config = dict(
    dataset='photos of plants, animals and fungi (iNaturalist)',
    crop_scale_min=0.5,
    lr=0.0013,
    beta2=0.95,
    lr_schedule='cosine',
)
Rows from block 3, named by matrix and row number. Rows with one number belong to one neuron. Each number is 128 + 24 x the weight over the matrix's rms, rounded and kept within 0 to 255. All counts start at 0. Numbers have three digits each.
# fc1: MLP up (model.blocks.3.mlp.fc1.weight, 384x96), inputs 0-95
# fc2: MLP down (model.blocks.3.mlp.fc2.weight, 96x384, transposed), outputs 0-95
fc1.66:090168099162132100161105156153142121177118126145141121068091083089140143137071123114135151102113087124115113141163142143153133113128119114126108111137134136114182124141126073153120101130127137104117152178123158095142081094140164136143152130147119137161116115115108133127178149117149116142
fc1.67:086108145111134150120101110136136159139132097125131157102115132148149142123126096133139132166093127165102154133114100138116169099152106125138139136090113157113095130111153137116168127125091120162086167104117129170146139154119152177117129147126138185134144125113087142170092149120153158099
fc1.68:113090113123111129176129120162151120108138123094110173126100124130138075072157111116130184130153118141149109147157142103160193102149163114097126070146148150136207136137105092154178123122125149135145061125110102134129185132117158082066073124140118090086146128111146193124147158158092102137
fc1.69:107136155150134103110144140127163130129142106090104155114112144145135158135150123129125134092160143116114121137160094125130123095124138113143105142132120089141150132112125131104104150124129132110089139137122123143110088121153145095133132141131106104202126155139148170126145113136115135141
fc1.70:111133117135166121126122153157147121168125135149092132130106142150156104110126140121125124075139133119105116110135123136147144143130152125109142104143109158134137094149180103140144110115159122159063111125141135137133114107152111134120115169118134125125141142149110104116107127127102130179
fc1.71:099161161145119111160133126076145145153112135087171132094108154136156121153180150135132163135144149095128140115124165146142092135123115146101137121125122116157129105125137146161113122150136121065086119115180159108097170169122102180106108080150129153160111131133111176136127100168113130113
fc1.72:160151136124116136106142122149092134097139194146132140161104124148134117127108134099120103132143141118113116148140128132133176135119108136077143124101102099079143121117099138113092117108155103134132135132119103130095119119163100105147129130128093132164157173144112122177135160117126138127
fc1.73:135181140157088125096125154112126169107113137125171166160127110165127123105099127152142096097098099188110135110083175106173166098152163113151148136089124107153113141156143132104085118199133105173141076102056135093174103132137117068108119163104093107126175121175146124113133110144125119089
fc1.74:143119107142129162147109104091116112141124094115153115095102102144132153132107166150148144134140157153147117162138120157138131097156135097179113128123108156124168106126143139131103152089126141142115100144134132155122220094086162155146147130134098131154123142094140121128092155159103139108
fc1.75:180118118148125171141126123122135118117155106129124113155130158099097111101142166074123098084137124146153127171120127110104117151124091112106111120086104101118168113131145112124123176175128111144138076112107091109126105143112128145159136099114141122138140144162104120136086073119123143079
fc1.76:104159154130114086171122109086155167144141153123144125137121112113137133123126115152127137167107153148111137107127178092143099131106120136105125065099125104108141109098130125129124132109176156131149112176143140152078091148143119156105092101101097164127114129096133141169149139151107201128
fc1.77:148093099100092157161087071133112114110068144144115122147164098117141175111160101127102129161106109187120125109131125167145151151135135115139145144127120173145163172156148103126146078123134166137103140127103147143121122096141118110032164140130161118114149141091161122112137112084121179153
fc1.78:127110129128143138118145108189124132100144118128107163151083142115111112123101134092098127131116142139144174073132174101168121107140119098150105124115100110134087137142144147086124113119127116118069106125171132127117088131104102104068140114158102139110135146161131113129128128127181132084
fc1.79:052116142111131133085119134113125163109145142141137121106131088103190118100111125110164114126135128201124189104099097149146117108150138108151107117134091144142151124127140133110126159127101124088180120134122102137120143146159126106122110145138091123138113145097154136168142130157122129112
fc1.80:139145110124136130101132107140122141118166093127125104102132135141124100130149103126147143084124097139133124123165112143117105124108122105165168125109133094157114099107129132109126123117137130125130133123128133133146134119120143152122137116118107140143139132127117149096099120154120143114
fc1.81:162094165149124124112149120165100152116113135131113125113070124127116117159132143125148156163136138102126148135100094105082191095145148104129159143136115149092132163188111122144117113196132097184118125153138088160094105104130132146139121104118101171167171141157109045191188110107153111157
fc1.82:123124124142155122121139124112114102090146116166115114170127132111123161142142148121111123126140100129150114098135092144063100139117132120119124124113152136124100168135122148160093150142135143125127086139142140088127148111132101151131155153155134136140106124141158133116149159125112086136
fc1.83:166101100145095109121124167133174110118119166122177119127116133074131165105121158130135159133133141118131098144099086109128109138170129107112034120135110086159130163154111083103140143113139125121137116144121135125115155093134124109123129129098121146169085140108134101119175129166139115150
fc1.84:142164125134123081119135131114128139093114099124140121130138145125151130112135099090106151102077129110109141168129169119142122101123129141148136135100154031130099134148107155121135106170082142136132105153107100104132187102139147142132102130122139166154149131092155110110154158122123142159
fc1.85:132134121101118155099108133098175161121107107068164115124121100145160154142147130132095136139124145128106194155083127105153117141122136131149120108146128094152138138179142107110091130123107119110115171151140095115132110079164090183126132142201120095198110144134130107154157101104118118165
fc1.86:098185112112060117118149168126161138118154100152138132125127140164132127148123125156132171101136130141140135139121125101128155082128158116129119105112163116152115164104143098130147146145146074154095127127114114116147125102176109149066099098102059112154142121149106126112148111134121121148
fc1.87:110122087115138161074140138123127146081084129176124140095140097102137131135134112115164101153123125171110115114108118131164117131102143115145094114137085101119140122137107141110150127126146116136166162141151140132130144145163101156093122125147161114103127105127125146131140128136125152101
fc1.88:114157140116133085119091118131058124122093126130132142113110149145136132143187132121129158109127120112133111153146148124155110178147098123138142113136125077142118149135154133117128128099099152129118112130123125151126106126113100107130152096156147140134135161092119071091145153113105100151
fc1.89:125085143166117098126134107186126104122139127121148115139147122107111158117128127114130124202096117099117117152074085107149164154165111109128131152118126118117126121131139121144116108086146134087103124129112148131128133133118065109114151142138133143134148124125102110187112155170146134166
fc1.90:116115180129174136132125168160123100109103085110204181153136169155126135159118107103094145180083109127106109136115131112085149100111099105103111160102132121081144115143123112160187154139141151128122097130137089135150069130153145102090165168080125141146171149125113136162111114153109121117
fc1.91:123101141127155117149156141135162125118125122101121182081110110148120103096111089122102126127138109169101108114152124108188176087155120139117107111175085173142129113117132083134138108094143097131133107064176100156168159136146198154109149110183113143127143111090147120118138127121148135106
fc1.92:120146163097105115107150118108121101151092183130137131175157135110132093131166166134121161104155169112157130149120118129104155107136153164119090116110084143090127100178127127128106127148099113125116118118136112156110094086167133122177089130102180130115150156144135142155120110125115127145
fc1.93:114104136169069163113106096156091138118087123151104160216095156095110131145102127116134155174134117118112088127189121117067153139180134119114165117134124194116101128155160096115145152151225123147096122103126153120123134126129104109107123108113104144128153121158142154087132086146131187106
fc1.94:093120103129106130129133154151116138137073107157132125134142160123129119099141134062132106129147168110124096181155163147084105125142107134117116135095109131140093159127145144191117129118148134142165156127094161152084153174080135089115151104162169111146137127119155147128144150111161168133
fc1.95:122144130134122133111100142117148101096142153093124112126175112143123119092113116116140167143157140054135139137119122116140141121161150120136144116176134116162132148156107123092128146131124089144143138141127199093118171108104119170132149146133142132137141164139162085145167139133117136131
fc1.96:140116127114160181133097106107089101088151161079147108122101112109128134120072118049154130147161129115139145191105183110135160128110166143077093115155130120147117144161122102136151109151145126105089104134151146156141122106113132107066161139152118134138129122085131146117140121148155106138
fc1.97:067139157133168121172144117089126101128124111136141089121127125090149087138145154117117158109123103170143130134109108163147134095091153127155098094163117127149150092135132139144160126147094159131128117118135114129156133106146130141136097122151153168105104143141113124130090127182140133128
fc1.98:140173143120111157106146123146161115120123129144142116133124119131135119101127087108163104178137130125117144150089128151167198149144185129114142121113099128111161117107148124121168129114131129140132130158117107126116162153133096099140136111093135120134173097098101092162121124158094139151
fc1.99:096114121136149117065158095118160156138106163154147125135106130090165145146119085101094132139155113196128140085127126128152120091169100157100069103171086117094102111142161086130113160129120132147121130124136110176139140099163157119135142124137108140123137112109110161128147147165169075136
fc1.100:133196132130127153093116117097154155084130105137123138144112113093116149136101143131147146135111150133103136124145138099117125136133112132130078131144119125117084137137144155148127150124119142149135154091135165143119159150145147154075140154146121105131170110151097186144108118164118179080
fc1.101:117195106132089087141099135108154128134132148096107158128113163172140114138102108127134144127088150161121149165105107139135137134111114115129127157148124121154107200146153115151122165123093136152099112094130139128141133118151099151120138143112127139142109115143166101097118142145120112140
fc1.102:107095150129155110136153156088084122126125112098160140136144125085128110122123125116150138090155102188122137166135083150136129165154092132139061100144138127116147135171120113105094158147138142132137109109103117131119127102099113164145117156120153095112092143138140124069085124136128134132
fc1.103:157137126111136119124148140113126156166116120148104096109135117131172126124117108116129137117094171083100072161098108156146140123121123104112120142121140122122129137152176130161108147157097149145121124112126123115148149152127157100123131135129125170143148122108093163139118165197103139171
fc1.104:119112097103100105116132167165166138157116147114157155162098147110135063111151126106146140139141140168144154144131128104103151129132090146105109086142094106109082147168160113116152161141107111116103125098134129111090105126109103154122106115126117119092093141152154121153143104122134112166
fc1.105:122174118168099142120120187126145138142119112149096160151130131136141124122163121112155127099123137135149150072147063132128151107129144109106096126167103151164137110133154159092131156111111125118133122098157126114134128142152162116128112119108087143128130138099137139150152114123152084107
fc1.106:130129052152140081105153163127088122089133156138123145068125128162111124099118140095103156126105124115108155145123141141129140137105180123109126154171146122151066125140128161110134091138115103179105081118101120120165104104110154137139105159118126151158151122115122033078145139144103120123
fc1.107:095169171147132167119127134121154163121125140100123109157125119105153124097154075122159133123143134111110122114155105107103168101162167093127123094123128212091175091113115122155132184129121094120138078125128145117108137123121100141082144123098147117122124116119095166151155099132141133125
fc1.108:146148085141151111131141124116107139104133163120101079103112149116118105117095169156138108118138107104133132131127141140139154101129103122141116116177118099142116152129126114094112188165128123137124121069148129120134135126157160087108143115110121131117129131112140064145132130161161134116
fc1.109:129134156106128129110113113148118148106159113133170125116140102144137121106126109130149156160051121110116118125127136094130150112178153146119122132120101139157145156144095119130121124097129105140129115150073154159105189138129124176116139107123108117150161112140120129150153164129077139131
fc1.110:153124090146150133146112149107089150117102084135151131143111128099140113096136138180133140131117086164129172129126095083182131140144119139116134136117117154133122144130125160123127109121136139148066100141110130127165139091143154125129113141106151132120134118157123107120179084181141136132
fc1.111:116161134170154119110116146121104117113134101097116112111115109114146139130089108079115110144083159111107146130161137115151152117139139176131152162101155133183126122186132145132130087147115141171130084153123123102129150114120127168163118117159156125141150135082120121114130129104101132134
fc1.112:158116131153138091124155118137159110113145139153127122143137132128127126129092090081106141158125140091066136168123106127166133128127135142145191143166104127129112149141121155111083089123097125164157105139114109091112126147120125082107159110097133147133136129138131059116170129145125124147
fc1.113:105095146170177140128136070114115101134125124154139072127117105092169110112155145118090175127139128109125156142127095130107143135142156147138076160148077145121139163101148125117155127133124139121130125116153138151118158132100131147163189099125125140107102136120138086133127108148120116141
fc1.114:157122104125094116150141135128085129130087150133103148137125135133173091132136153129142107092114129106111167131154154107102153116127124117116144100135154172138102089156141125132055121145129116113117095092109128128178143099118167130154124135137141097131131145134137112148115096122160179139
fc1.115:122144103121155127107102149123139167125136158164116137118137119133125113114146126125123145126109147114131146140133110148136109147129116153120122122139126085121142106170120119088148139175085146132158117122117123148109132090142132165169137113117143150151160157111134097127129097139156105149
fc1.116:126120146107100136084126150149122158099138151173103140124129118129109113124093124098117130134155157156124132121127159112145143105128118127078138119134130106154137124126135129121115127122153121143123148108143104148107112133133125122129124160173117149134131138113115098181088095108111133116
fc1.117:145121152151099159132116144118141104115143119120123123138129134135143120145118123109106110156154148149091116131114132124165127129131123112094112108088103126122173154123132072129168182128185087108083080151122133156121131059118108159129129082111127102132143128121068080130161142116117157141
fc1.118:127135126166137105123154175142164130081146132126157140141147161080066125139130148142064139144167109141167150109146123121145122118173116123092131139110111154135160124159118119129116152129199091118146115138103130142129115116154120141118148142099134134119110104136111134164148108101123161089
fc1.119:110104144119166147134145153171101111098109145084141075113119118113130139106100112144134115187125115155146175109159084099119107110160130123138072102097138112114158115146110139104133147094168121130121171112120121146122149105150105155164147151095107116145135099109117117172145119124117141160
fc1.120:129127143134079135153135152111117151121155098089158176188125143124131109092106161104145125160127124116128140123100126106145194080139145136139126113139131153136107166176143143121115107132090101185114115104122087104176098138175129105136077160086062165185146142168171140139114125152124103104
fc1.121:130141129116112148103147132120132137094157171086111117119104116130144099113078180130144105131114112128165155123146117141170158108137145134115144112147093151166131113146148119114142144155129088136157142126131143135152140121121143111125117100128138137113122113099171113124173130180178123124
fc1.122:144149110114109128101102114118073145137177175103123129147157133172087103119128118149127159154113131118146129166133128158117161125150135147107160143138131088131139145110109133143139059132136160159124087091184163096162118143077127108109135137132172142132102131129144126090123114124140138151
fc1.123:144130122159151146150121143119122075103115102081153107162143140102142107105141151108155141160157155114125149152129090088120110114184158098073107102129106135118136144168120146143139134120113113101162143127121132168143138105113111082144121113109119102135116110109140111148166156121141162116
fc1.124:147096142102128121164119128107125123146140138149096142155143088068148091127102146129138149141127121158149146141149103105114144129122133165118103078103122159141153112134128112095114160151097112142120096155174148169103127133124150104139130150104137104139119150170138087187118138113108137087
fc1.125:157169165169109155143122157139117107119133123130154144142143119147161121135150113137100170146116153151096139140086072091143205088131180141159141093137094146155122133114117129126137153164123138139145136104147089127140116141164107124091103106132047146125158123092117118109174085140094103102
fc1.126:120125133106109101101145172150092155123123107174107112138128111107128108139115118113139074126179142167091139119114140130093141115121102129103112084052089150122098148142093169147098153110195111095086120111141083121084135175104136153168160133153110127157100144154140105128157085133122137105
fc1.127:109128138149141106108177136072091160163087101143138126119156134160143146127122136121113132127157118125130097148162140120103118112105130104061117099129108121154104114138164101163135171119140133166149105132114117127087182131101127142131145094147114145113165099114090152103134114168092172142
fc1.128:118148119116162167090099136137136086074092121157125142119133134110141125145133096110076157123115122128107119131113134163139152129101133142144113118142090084143145148129136099101133144103166126116112141140127148157091162109108122118131126071144131098115125158116097069161107086149097131095
fc1.129:121137106152116141147150129121114081125147120172091147079141117112136169110130163090138131149136135125133119126158111114125119128161186089099156143124148134127111118148171120140155057167105157129168121138095099134103116135120173103150132154143101177124147127121157044086152151149137113113
fc1.130:153122125138158171134147137122128128109119105101158099130187157101133072151159108128124120098122174102133107087113103163115171154095133139119107119122124106174147144100115154136150139160152154136118136148150152100098117101107136117131140125115128138161114113136118162166102146088106093155
fc1.131:139144152165116168119104094139148114111121140152124136084143151137131111147125102134149114121108157145111102136165143115106124138132111153124142139155119117112113112114123130116119130149145132142134109135089116105114172132150116096079142118164097139113123168146111117118119133100128170145
fc1.132:164150097181141096102131134154179146151142158117145125127127142124121110105118143089111095170110111123129169123118105134144126117106126093121122147148126122128123155170102123163136139120090112135098119129102140118129109102194116125130128121093130140150140077126116116097157130107145107147
fc1.133:128128118128118184133123158178132119090144112168139152101104112142143097127131113083125105147138123056126144124109118114131101135161171161133137147160119104194108118138167155095155097124106117159120120166148085117122102142131077149103130110112163158151152148116134068112141110090095153132
fc2.66:161128145117120118092153152138097122170128154156108124093137127098109124096128111105159118143144121136148138137119100136106115118135122089147133148109120149147183121132123115157077115135100073106139129137090112161156099045164149127102131134144150166108156118115148115151147133118132152130
fc2.67:108110111150141145151075095125109090121118128125125128168114135142097161090114122134128109106104153172141152131082109156169153135123120094136093124141135114085124103138089158095132130091119167129126091131141138131125106076146161132181126122108133142139119138085090157137139133165182113111
fc2.68:159097147142141131087124160135161086107119111060131112102104079145123092104143110120118091129128177155157131172119196181130141145130147082137155161109083172153143137111128146159152126168096110113137121143063120143135109124148175156119125122110123184135155159088128118099084121147145101133
fc2.69:158136131108110097116125159139116119156107158153101133084120113073123131117143140092167113082128104156088119134156108114133123123113146148134117130152123125141152102140128126134074123113122121129137144120109123153124094131156128141127106152156122124115083136147161149169151134128116166163
fc2.70:146144109126122124156129139122134129083110134142120101101127174092151120116143124108134151120124117109126141081134122104119118105137103111066117124138158177180153139112153142153128110127144118155122123100121132131123161118100119135110120159139168142127127127142138083115123148084120105146
fc2.71:107127162076099114143153128142153148146120144152135169083153175149105086161126129129114148114140081145123092129127153143135090118099137133123161151162112120131158095110153118126134146081125107074113113148134143148103095182114080101097105109152127144133081104151155132110106109086099211156
fc2.72:128111116149134105099089114132106105110156144172117137174138136140135166141087118114114146088138145151097095118163153116103137158099116170115133133102157130117122108170138132110118105082161132150168101137164176155113156102078112105123123147148151097149102121105120091112141134111134098150
fc2.73:125093120125124105085116154197098142143144078079124119123134103099060115185132157099146135084092139179092158085141195164131143168059165130164104131112170122116127115176096077129107106142140135122153116068124134136160091114136107096130129169169105117142148159136141152167152136147130135182
fc2.74:142079141118117118136113123095113090106143139100223132127117112137111130128130118171125114127125136146137160111133155121101112131155091120124121124144124124151141068112135102155140139117095135081137119136134180098105186151094139156130132144113128153135149114104132126118105109143131143127
fc2.75:131169090151124114114139158120122173123135124116126131148151140118116092113153128121128091156140103134114116142162146115154088102131105146112125106108119131112155111147115116160121133164142119100084143142124106142142129153137127146114127126081159152118110100125122130100137165115125119122
fc2.76:128130164104091182206128177163130140101150127177128136113176114124096115123158128136141173151160090138109122131150112087111098055112116155119165102127132119100140117072120096152135103144133094086155105121156143147125107171159105095059128127086154175127121105148158116160131138150068168158
fc2.77:129099173138104095152166130150160141129071138116099143127125136133052074043132120152107120173150115112158185176132143119128096133147172143133176179128162065156140178124099126116216156116108129103111177126114082128163128100198107124121164103117076079107122116099126219092147069191084130153
fc2.78:123095113145147125096132145131104150080103142123162124169144124145147148131128107127120157108120178119135163080145135132106177113142126144089155107137105163108120110155149116127143116101115132109135126082107090154094114138112145131124136107133145118127149138123117094137111088152173137110
fc2.79:114125136138117148191144132075141124111129138149179113104143098115073142130159052146137079173139088117142152153141126147130082106114123128098109087161088106115121156097157118107120152135139141099118181132108133139169154106122068139121169124123125144099161155106119169122094154152148122086
fc2.80:116138159091126134134119156131123126137101134142117147105136142068159124120150150137124146131130124119124118162130123099104125123145115147108121097123142162137138114119134154134120135079116130161109113094127165129148141142119128135146148151167131106112123136133128122163136132093139135135
fc2.81:155096163110105109146136144209099124164101121153124128204104135139151131165132139077129172162114114076060122095129118137120166112107182134107121202118093136108130103161093161122164064147177078143162096114112144129151127142098092082128115134103122126173130101145122108159149130145098127163
fc2.82:144143136104125169124109135073124120155143130126113146146122128084126145136128125113115160121155118125106132109156127141101094128141110144123116162084128116127133130133149118125090155117114128149104142140175138135124120110139126166137146144151126104102095135106144130134157105136144135147
fc2.83:183122092121114145169158140114115156151171120111174120149125168135143141127118118156150142146154130136127139116122120134133129158100097112129111164127119137140106147106094077067131123155147165105100108113146107115161121144115106115130111117141125149150140086109176138082085149123141136120
fc2.84:122161147151128101136122140089170140131117086105122141104149144122143099148141127150095114132090107094138094217109154134125125150155152132146164125191100091142068161124094105163058158137084138132082184107103143099112111148107138183160131103122158136088143127154103142128172091145133147084
fc2.85:130125119085132123087126139097177155135120104118112136078128133113075176120113132117116111124123122162129117083101137128127123127101143124139117139144145074129123158160140112124072115128143160127084161116092128158132102089139146119164142129201141126104129119129127137171175184142119129148
fc2.86:146130104109120092135160162154117110136115082118137129120111120108122127139161131125150107127120129119074121125093157112155145113085117075162103132131127128117124116124100129124130134104119107117134180158096130137180076143147084119145106131134106087103120091186152164158156152148146155131
fc2.87:084126125130160156096125107123141071128133126173136119073155124126114153115142103094128112143126149159121126152148129136125161129126110137148100172128149084092175152126138157129148148094127172106136176132137133154123140108157101116151170148146129120098117140121105178136146131168128111135
fc2.88:090129163114121156126134162118121120130125144104094177121146183110129140116135114101092112113150100126133121114160137114147106170112124142116166149110111116104132119135127116122131126156097151128083122104143085152157134111106179114117152155160155119106124125131136144105114122097153140103
fc2.89:124127147119136158153120088122146118124133124094115145152080145147101132105122116133156143163075099118146148120101147138127135136115110121152126145121145074095124128123116163139107140116122137131150177113164110117130113129170118120129143122086114091123132103099121126174131133115120121109
fc2.90:103195127099176192134112131148131126169155102148090149096147105107143133114101137099092113120130091196112127087104129130149118158078112104127118059130117088084137125113142113144120130142108182156136105147123098153137076091143156128142135161162140146149126146147165107113171149133156120131
fc2.91:133157106166124144113151106089121112166121106128100119131145161131163120093090133131134138116143142151133125168153111134112108116167109130104136146140133131146148160075119135144129158127119109107117137135097118142145141106103165151125144098147141114142136102121120110100128117164136151095
fc2.92:143127129100046084167138120143114139108114176150137115161077132132183119148091147148143103126115124084131120125142108109150118155122134140147102162108152169109146106155115117124132118108162126105131119109173119130144160147137136098098109123091132120146100123091109112147121128100127107108
fc2.93:137164156175114154161138080077177096125086132046141112150151101055052075074123116161120137161128099139145170172132091135050062080169172110138151131146113086169095203085123076177129191097121098163113177133089153093113126084141095177218173107124125142108098153174131110102140098188163168131
fc2.94:106097130132156082101120146117093111115090089124133157129129164150163120132182129133089118118115124092092157195195147119093151140128099162132130138143132131119124132098149156073175177098068089124108121160132122108135156117091128136099125155136123088111137121172119181097121116159194148109
fc2.95:141146108138120166111109119120141115127168124094153136118155141127132152144142090142102108149115146119160126113127152138131145102127109121136106120119138097125075140129151113128092147134159144120114141127104131107093130112121138175182125137117162096128145133137116128149086140107123124120
fc2.96:151155095167152150139122112135116132115169094111095104152116125122097150091112153117117163147152137152134137083080172138179113115133116128111113106135146094102125151121102113084130110140116123134143135142123126146125119096122144113104171136119133140151164120180145146144132139177114090141
fc2.97:137119098144134133126181097147127117131136148107142105159119112122113136147124151145138080132122097085152150144144148107118083155131137127121087144109116162117128110115162104158134138104144124099159176122101151147124176135091127143128094122101127153150141131091094105117130120086145122135
fc2.98:131123144130145162120119143147139098130151098120110122116108130146144109090107100140119106154095115126157088169081121151185154118135116069156141134122101126117120132110130199156154134112118131148150154135117115117135133147124131112163161113130097115103109143159138159147132126141099104138
fc2.99:126182107167153127142160101128140116135111145153121129155097095121142125152117082088134133134121108182148145118143140092132157083102135130121141129145139136060083130095089099085091113138120125125158162148076132128118126133203122143181131114143074137153144143163094194160170172127147116121
fc2.100:116115136127108128120133100084144115107104135124173104097119102113152157164096132135155148130109175157075147130130112146148149095118105111125082137161130113113124130114139103149110155076150101086135130129149152143119145124158111134160116094147111113127108111109125177160091092154137149135
fc2.101:115147139157122108124125137119120154110095100111117139097147130154121195117122143135181143110119127151086096119124151122159157120092098131188130153122153127127113165136114158122130125095120129153165153112114129123169104142140123126146097135149127127126144124164124119130142137134134128113
fc2.102:127138161121102124165135138142150121165134135107137140141134141064129130112143121142147152111128085141085100112085097152147074150088165127143096134093161118162103114137147078125135128142137149160137117117151170136115096101140133116143124139146136179148131121090122110126129144147107105135
fc2.103:119077138108139136088147130118124125161141139096160132112153122143128126146130124105097118091101139081134141135121110134118123165125120102097097118126113139126146110140186129120170151109124129124153111111111144128120149127113107131134175140125132145119157185140160149088124084190147145121
fc2.104:151106114112117120116113130135153127087138133123181155164126127143150118139122124133151132091152132123114150105171135134107116106160136130107126116138137159148140097114120102147166127126111147126141109117148083098123151169090112139091095105101145104114153163124160075120119099135144119094
fc2.105:161144081113131121102139108144129110121134103144135095100133136106164128138160135120139134136145115115136142133142123117155097115125129119151093110116160134108115111111109144108095131124122101127158171130148127130158122126141137092153120151120124112106119119119127123168123150120126113080
fc2.106:124182117140068109105183147063148127070105157078106127107213127089147132110135125150121128141132112092124143133160143099115132099179118159121173139122108110162078231158121131153121186161142125163112194106073106081162153131127079164127139101126158062079127161169139100119079120120142175082
fc2.107:165155170152086167144110146132126110113133146099094109126106095070136114098152088115112126176131153162106091153122106150156136084116148137131122146097085151130131156136093131123115144110140110147151152144153145105108136134153109159129075098093095172141116203117129108100144149127125103141
fc2.108:125150124123132133103172152121114142118176113139128111087132125145116147131106129078147088133146142114129122148134141103142138118139112119106140120120103109136155121129133131139084125172132135107127143112109094142137121136136135157149143119124159122121127144125128103141136149138128137097
fc2.109:139109114160136158112124115118137108110098101127188125112098100161115153155170133145117111143084108118183161167138161103099185102157119106116151154116127102095131159172123150149095134128110129118129168110070111167114165164142105125143132120085133135102178139103048124136098107074141105124
fc2.110:169119108130125100126120117126098145118127107154130108133135145139124161090110129117138159126135139142109116138115142126114123131141133098158129096091127144138132127152125126107105103144124137144106124097137134143131102107150136114105123145142139153134135127116107129086132128119129113107
fc2.111:138128130162139112110095165136140114122135093102152125076130104159154142151116118144121106126075142087159121161117179145124137116139168112147126138141147128150115124152134155168110145113104114152128143113093116125124170170133130127153127141113138129102157126132107094168124149124069124077
fc2.112:150113161126126124104126142135120127116124146129096129155108153139157086144093141117129142135097141060127137123126116110127140123122148133132138140153120157160104152105141137133138133134130096159157101097139082123137149122094148141146125118117139129120141147125124111097128089119112164133
fc2.113:119086113128151157127114112161091138144126074151140125162127128145121122128147103125098136079150125158157137111133149139112163166093124121118101149105191115128127107147139125127127095131123125135142091105115136164127107102116149124082132151134123141143144132147137161115129086147125110172
fc2.114:090113113104116125119140145120150165101144111120091119123117123095114104118110138102128096120149127131125151131129095141193106112131174168181150080112146100133147109164148146108126098126146183138074138134181113111128142143099135133106110096166114108102103136121154102107113145106109116108
fc2.115:143131086146100147144155089109101127112116137109106113140121113134097135155091147103130122165125119110122150145108161133131128137132127114112127168120129140150118171148145101109102083159099123127148159113121125144136133141105096145118108151103178105134129148132094086149131126132159127150
fc2.116:108143087153149137105103146154130111101104134143093119100141119150136174125108156121120152104139150171130117101181135081127156123133066151110146113109168150122167145127134114145119119118160175105138089148149167157110161119115121118115139149161147078137091093136143116100114081100116126165
fc2.117:103118116146134113145127095170124107124136136129104089143119110150122112145116151126130126155140151092092118142127144139164115098145132117147114109128147104133130117143141145075155133128154124127132146183157136099085134130111104114101113113100104112176106138142133137112145119112104105127
fc2.118:124087117131145115092146126169099160113124135143155076162118136141114125147096145157135124129109156130131111120158135140119107137132159112157104154128146126139142084154132133146106138115141139111109114141148144116109123131128116155145104119126170109137113109163121131138101111125139139142
fc2.119:117103122113153121158116088124150146137147134143122115100119122135087135142124148117121119152124127164179137102120179089137128123131117077134109132135145102114138084119149156158086084126115121087125162165154144137123155117124118144154154111085109102125092116136112158163149129110090126140
fc2.120:122122134119102074129116149183089094098138082115126162162133169134148123163154114114120134095100117124063131095146119175112139118046146178121108169111128136077136098138112111132132118124135121152170127118142128127165095137146110080116106167157119136143136129123147131140145131131118163141
fc2.121:157139127114156158113154148097112107143139142126104143112155116133136100107123122079121069123170133133166112139122115125158142156138101113131153106121120145117127097100137148125068143155147130110143135149092131148150141126110145139156151106143139136146128147107131142102104152132130137109
fc2.122:100169130156123130124103112122113114165120128100086103115163129174131118124147118121139119155119155094130116117098122125126116129118117166105161135124129128148114164115116172137142142131133098173183114145125125070150136110101130107152156100132113124138113144155112087124143097121130131085
fc2.123:148122081138121117138121160102136108118133140133155109156106153133183154122136166146123125107137130126167104143126145112147134117143090108126097158118138143133107103094111119056125156150144165118139139138124143101163170151149128146142129128086127081146140112154130165114117143114111097096
fc2.124:182113111116099150104135126138141140101169161087135083124112118150140123123102133102140115132159144116125108107139116109161123142117122141122131131096138129155155100126158130147150078142143102106142088125175129133115155121116147126119122148089137165168142126084149112103092151123117091134
fc2.125:145144173130081111126120164144132161142145095158132117088130069098143099137127097106127168134114167167097110112125096150126151099076141174132124096168107110113147123115154121158141142146132126151168111114095107134136129159160147090123093102158090171138135161106153164072120140137111152125
fc2.126:124142116116141103144131163161126139118170174166141125127105109086121132087114108093098156115150101179107104120143112131126087120130120163123135101088085118135172103122169147166144124095124144113119103181147176095079146131095080167088109114125105161133056141170173117082130125158133123161
fc2.127:133113148122148119124140101127122121123099132147158124159162172133158127168129132086093166141101178060089108128100069111080130161118146132060124139146134090094159096167147118122177134063143096143131068124128151131072159134085097142157158167119156182154133114169083115118165117146167147123
fc2.128:123126129163155128133096122158135148099098095137103123126165138143111158128135088124123128112117100150063139133144134123150145123073150140096124122165169075109121117156104138127115082129124125093099143133124136147114118113149159116131151162157136133140160092141108164156135139133119123152
fc2.129:149141166092076124153138141094129107087114139161087147154121172122202089079136140136127175123136123124103101197128029123123131118197130159103211129098130155143157148094117125117115132119116087128111102124118081110142198174150144142109158113129155113103123134103093169062133097153166147104
fc2.130:129138121107170128117100102110127153141136117124131110110118142073140126155122104124059123126142114127146159150152141122075086136129128119109144109130141106145143116117151171172139147123142157117096111144131144103103140121111139163113172149142127140097088158114154150140133125092131109141
fc2.131:138159109162140103120099126086087103118091132113142129110125145157142172141150122175131177108118146119101135130141137108112178126136095163136131120130144140120087122158122127094116158111127131182114131120096141137117153122161120131113117177132113078110130120154127135132110100082157158123
fc2.132:124146090138162126118140129108158162089087109128082128082131145169138132131101148136148130128130153124148149137133123093141127136131134087161132119154153158117121133125131175148102143126142113132103089138126130126145115133148136149155110150109146085133114115177112137132147111096161136110
fc2.133:125155142138149160093119155111122136086130127102096101119111162151102144145107121100124131131124187109165134123097133168124151117124123133132155122108100113157119151130179179141138129164141137165120124109122107124097130105109124102136146106128138097117158148097131095120121105111128112066